Weights of a small masked image model.
Model: 9.68M parameters, 64-pixel images, activation swiglu, moe expert_choice, patch size [8, 8], layers 14.
Training: muon at rate 0.0034, 40000 steps, batches of 128.
Rows from expert 2 of block 5, named by matrix and row number. Rows with one number belong to one neuron. Each number is 500 + 50 x the weight over its row's rms, rounded and kept within 0 to 999. All counts start at 0. Numbers have three digits each. After the name is the row's rms in percent of the matrix's.
# gate: expert gate (model.blocks.5.mlp.gate, 8x128x256), inputs 128-255
# up: expert up (model.blocks.5.mlp.up, 8x128x256), inputs 128-255
# down: expert down (model.blocks.5.mlp.down, 8x256x128, transposed), outputs 128-255
gate.76 105:498558481511510492459466520544500468533551475445518458493485500512617505508473445446490514467571432510438400538539436474518525564500457486570617553554439455466452431513568446518407513438561486439465507416525461414573479492398530509479580533493485528503464557413412507511569480563572528534465526545415420516474441577512440489483595572493513491456509579547481506456495567445443419508579
up.76 090:442482541480487493505479456574489468494529413460453523414428528430633560556466480446527496504567444480507406474538425538504446562530407487556608493502496550472351477514539527498491552418543520444438435354495492412544473556446574479504565545453404520439443481442437557523514528586542518522455490457561449476483513547507427525482532490479477548453501518528446487451502503483470434528587
down.76 106:554505525552521474495508450526470551457476474472473436509507527555510557480491530512499501542465496501539459496466525550512493400510520554436482392552534467526542455537485403480485505572561539537444521594368483444522373546431454475502566614525416553559529647448531473516494483574434459545473482450511545499601563522499438436430528558441509492535489558513505496454579466535548521530443
gate.77 097:520436437492498425496511559531511551535455414491477523446498528616531520490590512490489595466489467466447541543518558476500514479461494389503401535510476492546523553559533638491483506485476559500571520476591460449445471476521530507511554500438492510565569533498452585518568524388536592522490404474604482528511519460559472463521471465493505418501475568506502473589558490533626525547486
up.77 120:579508435461429547503577534545563549519458600524539436482531529527511496445545521468436454552428409384539465411569462472533459503459535531544401507448529493501437531520414453476409509457432468590503461552572501491482484577469463589480437567596468495424478523487600543448481518374491549429517547552488527512516511453512447577480464540579509438521411458558479546502426533501421519514466
down.77 115:528606502573470443519461541469529426571440501607465559428530510483565530493493490524476453505507462438530527493497541392458443476547417429556591530489618506541451462561545551517505528511477526496523498442544527508457499569685518537458423522501442546532466497549477528497546407433457467542479473571462624424478541536546520531390385493521431538568494582507403567457541427489586551542526
gate.78 099:487486514505443404431462507443517505578471556547458434554565436535552568577501515480546433594555500438563575539376515601481486461581520515447432446453500486551441455599493594462508520561454569505497461501540467426480527480403572501506543503509542479514473554517431529497403441575511479483470500430452400498535455498424479394507537496505543501485564507502548540530466496510573589523488
up.78 089:463518518490454408519494433490472486482610458426406442483462526432475470537462508370552531482522458516480474548498562481565527570483484471589516485451462525546504443626592638599448527392515568427453420502480539492440525437581470524583571523471494524474448470490519431516525462410468541544489501519515600440496498522558507519483453514491451448528481487605444399513550453579530413522465
down.78 091:478499485601544535496529449508559514475381507561460536562436613496511477497464431481489495598570509411552477432467454512490518537457543615467511557508539469467528572431596361514545522490569554507481537506550481427513455531446478461570412543483511513459539514567455553452487493529458531570553593434501407538506522495417486420506527423496499491560511479480460475602508546485427589507559
gate.79 105:506454482494428364525426463461584553572561492494553468540561508520581585443594478491497472459497452509551536539482438516507460501506579549500545482460452582519511571498439432530503523546619458443525548520474395601415527501503484468512480403590459448392519566499457413531504486498527467447476501646650522495513435470460493502546503504522596439476448583457554556508451441535556430507466
up.79 097:516514482475501502489497454510450513478451555556474547455492460429453444555525546481458538548543539501523479490514465528569550497480426470539490501543555458466420443499561567518568521460416467582459450524546540380521509537520367485547584613475542611610463453495485615479562514529502486556505452430415511497520551525554500464533464518438540515522591404458407559468535589476460687422572
down.79 094:501566492498493472444440503410453464560517502455497532491481481464496402543478433484543556510473543570495517612414508538528621523523508538513533601437459501598516478488492502551456502447512490465432469488544558546464565523468451473484422499607355489491443624459474403532494495488527516448602442498453524501546557501532521490542485552457412463523426501420520470491467425373475392535504
gate.80 095:487547506495656473539483551490466494479563538469509472538467458336476505438477477443520466517551476565494481488447406467513574550554510507525611514488511410444573548547573448595568489494528511509532534512450465502556582557542509553595505458479507449531514496494483578465592479479405498544443577594453516565504439519508520581556575486550471547547546594418497488538492467502414500537519
up.80 097:421565490523578439450450471394521442492507496497485437563565470482501548486451539529578456496497531529501559479486488522498430504599544536466432499439529503484483466443431552597556564509529433530477498519451555510465499549579544573557612458557494509410449470491509409609434544507649465478515465469472502422468479531618524607616439401521408579536482545418474479452459529524493531492570
down.80 095:557435450483499527405493543508478488512464552466500403604461523425455480537547463462517593467444524452517597552493463553515418510503503456556510444535491485639481440523589513541534458470497487565499540542440565465606529497514437456480459574554459545513529504490532404544542442557521487494555472463470488413528452436465483502491450605410492478500517448435511502508596632478587569467476
gate.81 100:539479555523516515466560486494548480500447502505412451409485565525590449480563508451447459510486580506513477527456530565467355478550388522507498523458576440465510513483404486461495542378481499561513569429496511586458522463525493550461433444573458490474523493472437459466458480471575486530548630384531457501526527461520454475459515363426486518454462452449455484471490541527466523465454
up.81 092:531515596406510474464583422580428535526496448494455549485438427439635432483552505506564502519536491468535513513542516559492489451534494470534413579508494506485501493505480481427483511358564495457574498488487593629534483515530352518457431524516452527515553567446543508512478521525510457540499483423472449507414537470524561512533528378413467564459490441495539450472449501474494507485400
down.81 097:374455540521453563613489499563486476535495512467591492513496515524502549488533422576421420537528450466516548523562489521495464496518457487472519388511575521540535499495565512487475524532551529510502547454605475520552496469547504516485579450515425560477438457535545466528543542435479549578517531502457526552502470538460511493606481411461584520370443460439429435472436525427446413358436
gate.82 107:465432498511480423486511441529510459519398481520527474611569404585527537512505435450508391582466491475449509433540450406448408512492425459453500543574587498480527520443501529538405517398605446541457512537489443478370485522477481504489402508549573447447517537519510536536485494535524428530474541595481489467495407507506555577605500527458556441521450570516431529454492527493523519503513
up.82 106:589516423541513438528586452549432530535517463465417476413449551496587579599520528509510422452522495531461465531492451561523627472514508497441513521561399438493419572488514541465504560495476527524494520436513511404595500560470538504538510538484450525509533609472503464528552524457545485444540550441475470486464502509461428554564585600552516540485526545597564491451599417504493437564500
down.82 104:578478466450505452533575501447487576583564523514507537610541582484569486649520416475544479494384588516503437504494511443433461442577409508449520541494516484340501492461512488493531577494530575503385421476521496441471495512419482500518447578499458508486513456498545550504465459474518528514484458558514614464492503457557481488527517461552519484554493487596507538466581358477594604576562
gate.83 094:487540527484501509499616488482468543425584434388565468516561447499539568515481538469577374521495535490500556480595604483508485476451499477532448460459489481559592544473462465456420529476423464535505537560453580526523490491544438512529505408555527379557500659457477587481485434445499510503465573459474557563525425524562465419460554530543569518498345521483530542491545478553596596466538
up.83 100:537465470473453582485545525570507461463500527495568447434372435517402529526554461493542459555517433473521547485446555479515457484414496532486474446330508512504458453476564487509429445549394523400461405549484480493467501489470449470493562504518465463547541464465454521477511498459515497474498547485473664537533520513531567479484512515507539466456582472469480430483504474467587565476552
down.83 092:491551529431494520400509460477564478469508491438469542366440554548466509515482421456509490480467525468498470485542516465541616513512549445537488618528518454451612489447572476474518548554450540522536429407562587502530477545501472437417445475562480384496525422461520520519432535468523430528443443500480534506521462470537496501501501514528521492460525507449501632555418366444509452430479
gate.84 097:564500464477579594537560471505526515511442461464448482504558507529485476469437469568431511524397569463496558404547479578518454598472475516659477539431493591452572487450553565451495411497458565421536511459464474485461571478566478448565505527517535485490533500513500443457524493557476483561501575477549448492476576490504529511521573369490501654461490434503615531455411423540519518483526
up.84 086:615524522490556521561513541473483498521462491575476402507491485524564475447370493540458483519425581429481600501478520595507563558461560438561534494423468567477474435518594554463518364484491543464480523488474412488534589507484567455569502522449499537470456530535414432433555490525427419545485585534477411545468544529554529477502557460484535581509518508579540532471379511491565555460495
down.84 091:425443541465491480552432414489488474412655514531474501409512541521554464470525436488553557532578444468530478548500500463530506492495505466424451486620490457503522448482583381521475459501488389511532532409511507549560499435518477446431522484564572426467517410514497517475473494425507481578542568498460567488412496499524573519483442467547478564481554507490403491442559474466546395458527
gate.85 103:488512495530413461460416485556502588521483395475545535500426452603503481484461418423540527605487561476549504486545431502462522481482431466427481480348552495450459537494531544529576546540562466453507415413455551546485459490504532447562499442534504486533517521519459503482500492511453531528490626569529383458517445418512595517694517436533575599530468494475459556515440528488614461479512
up.85 095:564468535485560532514604508424485526421512482560513490595534496431482531538559548580438450493549456499473517510504479523502446527493595447536444515575533576517559577513427545481487454506427554462590528487495589572516494541514459523516443495483512597530472493543511543494434487544458561498514404458488480502531550505475446480354475541501448408508598612523533441535601554552450474412455
down.85 098:496471433522494510673527542525470524601417561401450615427504497482455490519463471542542513515435501451510509564569524526520523392432470522369483487490377484541532461511505416509531492471506497499536494510593543485513505471524480575462465509528482440499527553523510530440476613470406482481543489542487443463492525621498580508545469477495515520542471500533510468473652515456532583538419
gate.86 099:512473536549571396591499575475587531575538476581461401584403438562497416468438578523558455463518554453543455531452494496548546477527460463436540536582558580460504429412543472433478460493458537516451467472541566442552466512563486447530538521496436556511435463486488532520492518571514489522486566544428444525523490490500613477489437463501544585562506620441489499496378508526488585450476
up.86 095:579440467481464550450497561536489536471396523507487397552469443545463437474518503524511486470457553310513521424537490531428567428488442594501501493530478500422473516582440534501501533526545497524475501513590482550513480506571508493408507532601458600526479442459524490589514529407447429442545480566553533492512451509498509503511433512447552527492532525604516499579305592501596442444505
down.86 091:465487536543545515514507541407479541527448515488518434631505487512564480520535511550467456504593419481564429477582528501424464558450578424452517421487495489553482546428508492513452571461436462455450462458526519526573452489505513550491525516449439480540600529511508489521437486428473561524529545558480542444511523498532545474431485453478504565493633484544596511507492475508538564494546
gate.87 096:494513383446469562518534451586589484526565510419542478499461489514491542585503566473558360494476429498532559603527443480446443460518519464469502503466434506519496440435617494519434536467585533503483565448471602470432533534427509559488491512448561446527454518512521443507502512451538395574553494475436452475499414587502465411650603428533460452561557501451494518420491490533359480463486
up.87 094:545517424615412473547574506495580513475493511418516505491512531501487567532486515434516449463507515446527522589521422552470499486559524539453456488445430541551503465454499536513400611521561535535478628518462621522525460569477552551569518491398468512445464529524543485577483536417526458523555410454466510506591334629527503384554552471447541421503559466384541491434476511519427522476428
down.87 097:480469504543559539542473537392511476530535446456509452438467510468561504517506514619458417492491544602581457483512553518493407486446523560513441434490593553548475461535475471491485477460515532525526452485528484463527490514470422500489559557457528425490517513534420509468473519589513573630532511457511507465497529481400594490526468547527485466443469509563558503535518584502481559462488
gate.88 095:457509515420394522443420444491452542500473459479534477502505494430470488463490475510468557499574468560367459509494434485472528466547598463462447566549493586564476504569491491671507535468539429535546559525524463428385466501469514529458583504419464448494446431585455517453549511533507472530438643567493578489427473453469493495470450434550494498583482440536455569495504408564543525439510
up.88 098:543562499493406523526433513486517513513512490507495505505489560444561475513511532443475568520546408595438490513511372462430486479456542498425447544465477548571527636540512464700468511499465596463471594476487581430544470468515619493431537527415541489505507432522589442416466582531498540537448593530566513522410476592486525498526493486594482466438531381586508512498550447514460407445527
down.88 094:551547467479517504451452516566481467514469514505429401517516505488453496562409564561494502404439459585438538527469525473498501407483473562552502517522440468502582532532425518474497578452549475475441567537550433382477471578513515451579536494459507635554517510452479474494540432407494598462483490474495546503469477519592547516523481463509545610536537455425499504390559555434493495520468
gate.89 101:572517536533531392491479457555502460490567504405475479553465466523525436452536451578543534586592517472487489560552520514551511575367506411537468532533431594488610492530601463474465606446483508522526567512526553503544495437487491509438535376508478437513462520497595472494554462489546514482487555455519413484510531576575478490492537432495532563526520497508468528417540415516519488491554
up.89 097:445549485496526491501416493485498542505365550490517466453523452452490549580568517541465547518536372462479514441473517537572440485625498541461605454420549475511605614542511537480522475508565476500482480528496527458448492571560521601472523598513412546440498471526452428489505550449506533550511453534481530506494462437490523499516563514532447465512451487449607455509470534528548545438440
down.89 101:492461499457481545467541491498462564500451519544474524613563505481536525444527463482504418442479479562595493446469429509548472352559492505491509540463490457458530403493514448525485524471521495353543476432495460466564558521493441541613613525472496417446542568559487500521458471540477498458447583476493501529506396577474466440485466531466507426552462414542548450487527441418457599514441
gate.90 095:406493513454462470463577342568425447469504450497589482511512495519570498470629512491520550547443568484496472487473401488513589523519511500484512495555521489450425459429582506469443445502491603505531534552449582423537463470437470553433461399484453409479504571513523444523459501507538512499491510437463477583529463456470461469545495447524564595537512527486492530568523500469549580525498
up.90 098:460477500543502391529574499552494463568512499455515505503447443598464478460439457526450481490498511499456535517482382510586470507449547467522497585474574471463506546463532574479450437436547478529503533475463556428433496550506445512517437542454410452526551460558509479501535520388536390485515619312492554559463382464511499553523504487510579468542473440452424511498346456487462549545473
down.90 085:428490493500518553463506585494503542503498493524462576574441470501473511555512463486559544571379474562524563583497480531505500520513408436416547477502539398584452536478521546543481487504507473574586474533397495527477596559454482463468532468426502498446515613458498560463507558467464565647445616562527540516587499495493516408386464517495557457449486537494516534550488505509552439478482
gate.91 098:525516398489515444551581545578530467580579576508484521541456473536531562606554458459563480546515466481525443598580446541476525535490480576470557567522527421413485542587547585537419597515450466499446550533495435458496595550411561557464557548479430462457473566446530399437579480526545551500438490542470423495542418460559505519518554550467564422498434499558491522495440360453521442532539
up.91 093:473441458519471574518405563490514537500565533603437603477491499527542507522479437477515536543522525483434470568578569551528561494466505554526546525441523411445575521544411486537497546508556433495419501443485410496453478594460381486548459438468494516506405526489459474486492540490495440508565532553436426432437444441584556458564430542561445478558481541616446438494522474481538413486456
down.91 088:469494478552540473414544514514472466481494536554626335518485526580528478443453474453558468475454492463485607447492518459482398582493479567518498459464450541485500501524496522504491520570492607433491462493571504550456483469528492501453526545433428496470450494618589509521526497487473588531600544504503455534536552530460497524522501457587479476526488502541568568525531597477455670518558
gate.92 110:534477468551488397535521631481429429534585364442468380659478563416531577482533505558557449533471458504477524521491492494571494500496540478450532479464545592482527509465489478452518513482480478474497460543505519552508472456511442524524592382470499521448500567475567472497466481600523536550492509608505538495493528526528480409425558566509481416528519449564459543624528431554460538495556
up.92 096:511470507592516313522506572534399444529496445403371403613418592443517541438565538599579472495508509525519511488520533498522494550518518481493541534445555618512547548436518420517428555493471502551511555508570555540484460488495578502472584418488496427551528515511616438454464503523562529531488503498523484469505499522544466472421544538482467360492470470510523547563487419566443522498554
down.92 100:463567528464519536510464439536518586530417525483512562408466495479413504509492482508495453444508498534462458543494463506577515540487478482510556478551486429484480451524418585544501559576545456394463479542457460569482444494630436496458526432496530426455522412471497471515473491415448404361487445494477503574390447537475463553465468458516471492525476506468417470535494529434480416446419
gate.93 105:539454441453486640431486475521449483516516563492509566546425429490472457493482486487484440539504482571483498528486479524630529471524491460523488542468499478502438408566523548539395511460430495533539472454556459478415528471482536556429501514407543590544437512563517511501501504542507541487493499550562531464505424469462499592446417521521472551506444598476589521411511525541596507467482
up.93 102:517513519470569497438475453529491478624633546525482564468435553474503416487425529451536471510514390426467523497519509440575613411546488342452536584426574422505450463434645453537579498525508485546549434454525454466485530473537501508456505508481539374516527486472483475516541526500502563516555501457510500523525620569535543488490414563373526487553530476536590549460513441531501545508488
down.93 095:532517526390529492524512456454552498520524561519441505441494505524569480564472503533409442505481417430502569475478560419493539522445549492461490424464460469521489466487568532560554486523490492587426493539562389467505460443534541494540543480579520533502465416488458543487590495502496417470471449494446456535451535445541568556557430519436552440432593557508490489537483410456505520510545
gate.94 101:583390535515475573535591526516472569519492472412554462440520412469418516480569547464604536541391558513575495443471564462488522460619508457499505496469514533417497423536468466517506480534471538527524539556496438537536547465479615543507540507578498439533530502459489484505470420435510493513501431502481522469599479477561511469425500499490477429469565513545576493478503465479514511463514
up.94 093:536481522517514470544461510464537549500528537420535404420541510424486500489513530475522427533409457585619509470377511476508550423545478465515540518495549536423570512414517480475493502551429433519491567615511453534494531457491514510559516481500545538458518593360450497473467459535356532516495488592428589489577500499540562502458544556578430499482484471476509454518380544448472527484495
down.94 089:514514444477454503473404419498508534468499548488510468325500478478444530500582539529486534507420515617539440509418454509521521501527520576550518469503553524468473466474577471493445450583529472506435485445507462538512523571532507502486482551574540495513506506494501498357525527415402568520570535504427519486523503538541565572442535601534457451559491442420455488584447410480493507495453
gate.95 103:503471537515478404525553388480511547543521482477524475528443509537509524521463519522557510573511464538435545521510461494480558462511477548478568557449545568417546534515576538621491466449565411524520479479487541435534447475427505505417499469454556440540410450443510448469579480556542458472493566481483463449461436440561529509566537531584475516559546436496504490444418412494478448521515
up.95 113:447439485494456513499477460487505527516524433489531561491495550507452499492485489528507511579506467513483536501538456464576600562527430543534498432479480504492496557415545491609502469450545466569507455532508512419512483491452518492364465534462515466499496408428485486471539457586409498491469403512506500517488469441458575455628589587530498468542603491517476584433412509546471481464490
down.95 106:484575503482562521439603631528502492455461440520464451512514416540492458409527481559514478495442527599458429572397492429540466497463553498406487598492507476512480476511523467456456531503583466571539569470507503525524490498617547532488519451558500592510487514527486480482535480419520495517405507515573428544536488486547451500385519460447513461507497517566505497514550479551480678557547
gate.96 096:408437469492535532523499518633536540510565558493575444448467505524513500470383470516620444526519523445516461566486355526471510504468539517507483493473510461501495537470567552544516564617602469536460419469409588422351546496519411443566474472499444578518446491533478510486539514471447443474504502460514452529507529527570553549559600406510483501553652486477571522537487468513541512434488
up.96 096:467484569469470536551560420531524558506418448478484542440330499518622439469558509484493553522508533531501540505503500468514507558510486485504507489536437474419467475543504495423496461508540527424472496404388459504494547485556435392618485493504473522524452477458506462480526484474474495515461574447481451516474511477601570492471519487520509607407483493483506480563462486535512519439592
down.96 099:405495516559567447525476484526532631488472539542592399477502642470477444548529429412563498551455511400485510535545482451518522547503458509316460560513474432484497474474446488514515496450518455497472491471450512465538491426545527535474428511581513527509527497437497537566598529502451471409536408541495529536367484495461450485469497512490421503533514501460452463466470613587507421567486
gate.97 097:545493428605560540442437373579395427575563510426501482515543549486601457459446447498479405510563503495428535506462611526520590469485474471535469553583536401510477386567446458490542521539559454567487492492507543460452498523443511495463523507584599424522491528424556510525471522512492434492537601558464481443459427533558528489461496475560548555481504557513441508508438563554532492528437
up.97 098:526572435545528586395460484561454491485511536496542526515525556410591503495404379503531532462547487497341470536476474514526555437474472504537522544500588487517508479577441402497479510499491474479446498417449547437423542541545470548546485481556559410474503534486462507493551453496453337511430514463467486467454454522505525430489525465491481532532498566518484457473504595556473484574575
down.97 098:533419526517527529586582557473524530592523407538614566540422531575550463432589475421481512521505462459463525479469523488479464455509396457579407502547533516541481562537472513367531507523462470510468452528567576546458446486523456450453402463564598474519464469402515481440552452443453478506456493508600480482530539511462521495390487466588516454493558490470531495523538613478478494406478
gate.98 086:524403467446567595529539496525572453516481528365383581508477523455480491536471452460525469607556489495552515508524507554542395528527425569457438519474437496491605528558548527480466582461459474523476568505579460480554445404534519487491411557472556431450503424564550400402541377491582487594520600557468491423526549497567439554480430501489448497467450463520438449538524516463475498583435
up.98 138:504522513528517528437473514571450474470440459577442520427478527507521478510532489568519568516616510446501387521525489450545538500537549538569493561507490452423483460599451431544591456452509492555435613566446437574592519515515548467478483575508498535440499539414498494469575539447509584502514597491398478467429543435503553507463579459543516506464571547597461492531511491435463493490412
down.98 128:496488472533446531478445464473520447406483557442520474553508467441491498513491498535522484519508461484543437488555522500566552472535520615469643521503488486553496521457420503475489527520530445525556451463486591503490562570484486530491457472528453518561533454482519610519440487483528487561462642541479493426438408548665535482406418417499621452557454601443456467488512514497549507428553
gate.99 090:551503473455532557490556569516503527499583464557476498461436581561539452485483456505533499590368509584413539417464525470542539467502437476443505537533485481457407546482502530537431544507615548488521541426569503537458487539435546443457504489516441498592436579447471508430380543477385375551540552546535498487446445513509546433512568477496515557447525492531568523396424582522477575443478
up.99 107:525495475531504475469518476425549469537533533476572542506551419510471571425461447474639449508450492555491479481477637592450387517512503605437548517498489533457529521562405578478525566462455479462554553491516519458419497439491475407522480500536564535449460571512522475485502487604486522475455492603498420485476472543527443500602549513501614572453482534464477550536533416452467432492521
down.99 101:460543475448478475489484533501512505559473588544453423591472435509515565469474464529537561495487453495541501541451436582466491496449481538575554523477485538548422539449448468549508564517479482591561507403429471425541457531472453517534438534542570477483496430544525590537515487537606465609498461497475525572443458491498535530509506518519462579467517584423383499450505518493572531526537
gate.100 100:454477480598540556550550528411610485538505507495478601503534513456508462547464500463535543493501546494505569536473554573375459513539602432563561572473464530500468508500496553481426445536579515480508514540518573549552464450381582514462532493451460520479475507406544489530466463530554426526497439456499586524521544509458532445606423376493493510465431386467529510465418522555453497555478
up.100 098:492553507472496440516493553525477550549542401486532482467507502638541527533506577483480469401593483511513431568468510461531504503457431557497556449558503496567493477514447458543552514425504492486464487483476443481499461507570404480584509475448566547466512552522438517486568530489528507505518605542601458524483506492523517536467623610495560455455490463484511500592523499496623500462532
down.100 101:464524583420489474518422448547442551513486524437493486551510489585479534622485454487504522503450518434396460449475477468453472518541514511474434517540440419509546527461552557520515490528470534496366585459429528505539536482537507443468529500495417466477533399445459568506561505551446523463477525424500481549566485288537558510467503564494514456435530518565512549528435565436529525479473
gate.101 099:509542485446574461453497416534570556484518569492492492532516512514495530503555451410499405474527468401498503432511572451529515504422528554481542518554507528509600488429465498483426473460447463574513495505460585483462449529508533474549563608505525533533521541525576438516456410434493456503504428572490553499553455596503533500405562607524564527566544587500517420350511582447523480462499
up.101 111:454444483512474546512492473518499514472475439481479485520467494484532526516388452571567543568492467547457510505476444516544669478458437571452410487541424512500562520535568466451460474470503489465511526531534520532468489570422448497482506567579455484457499480442523510528555513529506422484417665464474503495518409378501409497436464531413519488566522464603452536522559439518585435505520
down.101 114:584566503549475468527564417497485608478499430450457486499439541462396589466541417491532587447497513605566517472519589549534529451411469507483485536513486523465592490518527530478481537424485485495615540454467553520427498475420516523606573421502527438444511570479496450493512487465457504469473567507519524477578427566503490343457587463467534515482540494506487469526471593587380535559437
gate.102 108:478494486486437468539486507462464424566411484551463518511506412551441460493598374485433482517607567529502482638457415540460476457502527442467445560527544526427549520518520520568540559528548495506559456495483536446448437483529588464423445542444434670551505459542469551488464550606521458454408524570485511520523499474512505414446444523468555492404487512471423517507472549493405533482348
up.102 095:530482503453477388514527461419415480533527547546478512588495427591366407478432461516442477498553446556501486546539403464495487476499479426428495617494487491439518578546510631607509483510521442496522439487476455503481465450445488483438425487500512506566492513493519537511486557551497425381449528542463515498490489511559547498457451479501519561418450443468522511510513453551384500531338
down.102 104:446468493469483487434436469475550576463451468503511450482478458602420442554484446491428457492607542457501475499485511537496371532508440437497519492538606539474520470495467458540500535473476488463569506533527468428468537435519519470452495546403423617418504575548437537470516456587528561559574519584481513614608498374542494481496428432376470424433452397427507541603509631495468513474402
gate.103 090:584452542522637428611499662561465537604490502500438549508550485595467488496430519402566391542586532485491554457489468494511485436523485612414540509506463549531505481432400453524525548484494560564534442440488561524553500513484516562464462477532533536536501552518519526451516563456472474472447469601448506572558444493482586515482413565425456544504446366509509511601464552469508552533430
up.103 091:549415566550598510494555608472529472542475436527486499524543519577447551456443523398506431539512522503533520455411439464408411409564488537409468490508565509478475488420373497550502483425467527501550399511482490500529550505524435493427527472570553524539487474483482521489491584544582482438519506476466539574564483502455506481425377544478472530504467428513392540553491516388492496557498
down.103 091:556524615482467479415438359482515599510559554497540531623545489470446472471477518483555438492448430542538460532510512509520503519450485455478393455547503522462477455478536494508527447425516591509536572519466435523629499463493570408569520564575603442503574490462505473494545524548470546365490595431484456536420583442551467479481456479468524496487533484489494491603439508474474600475438
gate.104 102:480528493568458509518527506583546495539466626524550500464472444441474506457371478410533380500561470491413517499494359566489488517516487505470420487495530601485526553446646600520533438587514511500508524481583592491429510512433651451540490532471455479447472478513472538495508492540484434552461456561520477492598533506498522516549464414460588557455450514475517568434466583536432566543522
up.104 093:460508482507373409525591525543507497591524468497515410529444508509487481501457475484570564502558506608494497509532485575519496470504513530465464569398495496440540438516533539538546518512559486483507521521496591598494512463417641483545465515438415464458487564498453460543543528523559414571530495594532448440467522480555464493558486369534489532432434583507435527580516495487494509498508
down.104 099:592533494537480449555531499408557451445522603537463408507473481487506538552477447539500416440589525462482470558446452522450454454509423496544579562587550491553444446504513481513492541510476499545524531514431579449485543490419493466511455584618598468473588487585545514543462504514488404653535511504538512461541447536504467483597516474474522510481474546488530434419504412548557484518462
gate.105 104:505550447570424513540419591540522467456530533482617510465497449487328569438441486516567459538518442425500479553409383654402521428455466592451542418379489520546564427499538491554494528530587482505452500517503599534466464503464605565561508464457459471438504529573481478606542535503496501499500518504533450475499485575479566452528465476476503536551581551490528479493489452509514512475478
up.105 095:540522479550536489502473563534556548532499454484656441429483518521439521460507512462563440556495494505483494573474381499494536443533536520423481535551532527505436518496569500504421445454661403494490480485483617444502488507471635492472458518457527527423451466571486473496515562440533378487549455507559450492459492440462411419531523467561487508485505534534567524502517476528454480463459
down.105 095:552540458450549562471451466470433472486470467501557488493524497466537570533460496640527473476423456562513438428526513467464497537474427441565499575524564505487521580493480473556443558486430506552487486559506480476491460514556534521485496453521547462559527421431532536493492464549474555530586434457473458513486531502485483466473409542445540382466504491517533567400481513483534490512542
gate.106 089:465472472540478472466460526566630523449474462569501511412418484484542493512522487493531483461518413475514494488503451538581495564485498459426601427418454516498439635522497541586547502522472494483568500484543439429577440553453443561527502476542470445576508600542485633475464492461530577472514524482441490520458427462518621519410563592517421553500564538595404519421465466499498485450479
up.106 109:621523491482579522563553557448543488533484543514440453582549473523537490550410505452496473522445531431504455457576618471470479542432487463534499500552514475491541413523546464422477472521488494442573514519487484614486580414518500549483448566500497457520480535458598447481481454486559500553511422488556500531558520517501442454550551424456670496543390407498487493568554506554491549560548
down.106 098:497493455433424506578496494521503573569399469453519547434550575647450496534553512470584434516551514461488565490506538516496480523390428406476549488483620502359491455484517517453486493530561517494439472522457477634531587522502557499458452392534503488445534492532522478461513501484522535563513572522479458454582524483546438539568516549522443368447531534529450495476417446546486528488561
gate.107 097:491470515542509491508480534495457495458548509492478448564545489511527424517407500545477542527460509554438570532440437460478613558496546460481514504506504510584567561468549537513474498499516465489595445485479462429403573525439429459502512510521542485533539589469448483479455514563370537523514533525478476482449458469549525570511496544604558511501394436519507532531394417506416457491440
up.107 101:488482500546469534509508481451506533559522556512528447604496453583482419592407565488478543486420465471485498524465544548436445536502479506386460457529449524563461487454481610550461541509516531479606455473417515607511497453449519392528457573398523540483495550491453516578478469512459522478478561456475513574505468512511554467470462513516521503472449404386491579547505522526413460540384
down.107 101:495589509384545572524527543490486539345515431463421449623473432523472506477505484480504510475469475519554468433589474418527513472466455557573392569580502463517588404501583556512467537450560487449493513547511432511545517495534468523516532498553465513538520578496546494554521470464544465585591446491549470602577533509517418550464484450500423485562458540490489422511419549466490472508442
gate.108 097:537420556534533468516504474477465447616431416472498528569467408461462512578513459482521426533508542503437550594513478500540577462485466466440469479513470471464542539490542544486408475495564532450516539468579509430527589486486505492585554470489492513506593544505496479519533579544608427524477505570489508505507451526592501515541566523459537447543402493524390554428436525506528564504524
up.108 105:477447486498553405498470533479474507565545489531503526558533446518535537543433492521545412530620570545488511521559464558482467527545469522439489444474430530449418539617339604482483459509572449415507373530555557542505546553485545537474576529484458421546564486481559525534550612492470482490477553524515406396534504463512483449552497496507492504577522507558467471468398485496464555472527
down.108 098:512506480644474543523532431570432574465427542644434392432479580479534562446468507491489495478532404447439501446457487469498486541551488523554476488419584538462532548547495487501557490561533506496465530547412461558452511454490473427468469405526552549492461475500480562446446435400609505571555486491573522505477549524546440545539568508552553603459469527530460512528418483496403388468456
gate.109 084:368479519488459476517514528480613472481522439490428552501465445500487493513510366459493577499497400495531492561471507574550546552399534399514419448571458518418535454459556522526494514391543553516516421486527545422517606482462417547645514551564526536483556488539510517463576449586417519601464505485559482462380585483553545485535540536549494535494516496509431526488540562432567617594483
up.109 149:528536466466521527513457501526450510524528449504490469555484510470510444518568487504556509556365522491492417548448519474590516586540490442525501523520429506563497586471460503368520509489528492490480579469489495552532514433466514492473495472467470480513600428491476553497501476407495420491457713496566446546490487514535480585520399495467501521475539382453512497462475482504537519456566
down.109 142:530500420475462508469602452418485514526530523529550524564600512622497542529535376536541483537594501629540469464425509489471569389542526490578518519530577442484522513536477448511481476505379537495526471545522552523525369486612528535520608555509477482514440508538473465447494542477530521539466552493532473517498431458463541636457420479479507333536510535564465600474558490579419504544410
gate.110 102:477512489524470507509502393478570515542489485498537507513498464532544489478473458455548390530501508480565536446537404486404511514540457578479537420472435489490571518495480495567474587486545442614483514444467474461426434543564405494501463489651495458468497540494473420529464506560491440531440621527489443533487471470487506501588604376452546464507520587427475581465447463458601613505441
up.110 090:551462536464467463522529581548443488432475502441470501359620566365515442571501467492446569463501559492452457598485556566577540527555445528487553564550446487535421456521413498557476441465487550477486513581473497477606516461356591515514571499477421591546447480479565480525464530500503536486516480434506540445501558543449425419468472543520458543477481431483540412509590578558449405497543
down.110 101:553537435543503487587520464480452538566377479511452571417482560422477558498500580416522469537546475465553481514474465461503498490534507551538494371477497493467532534541518498504476541558487532451548529494514490444433483502498461381500412418591601472531598526558579497546577544564468430515464479451483505486462538566510462517535492478450514559517518420449472402461522470484522579518545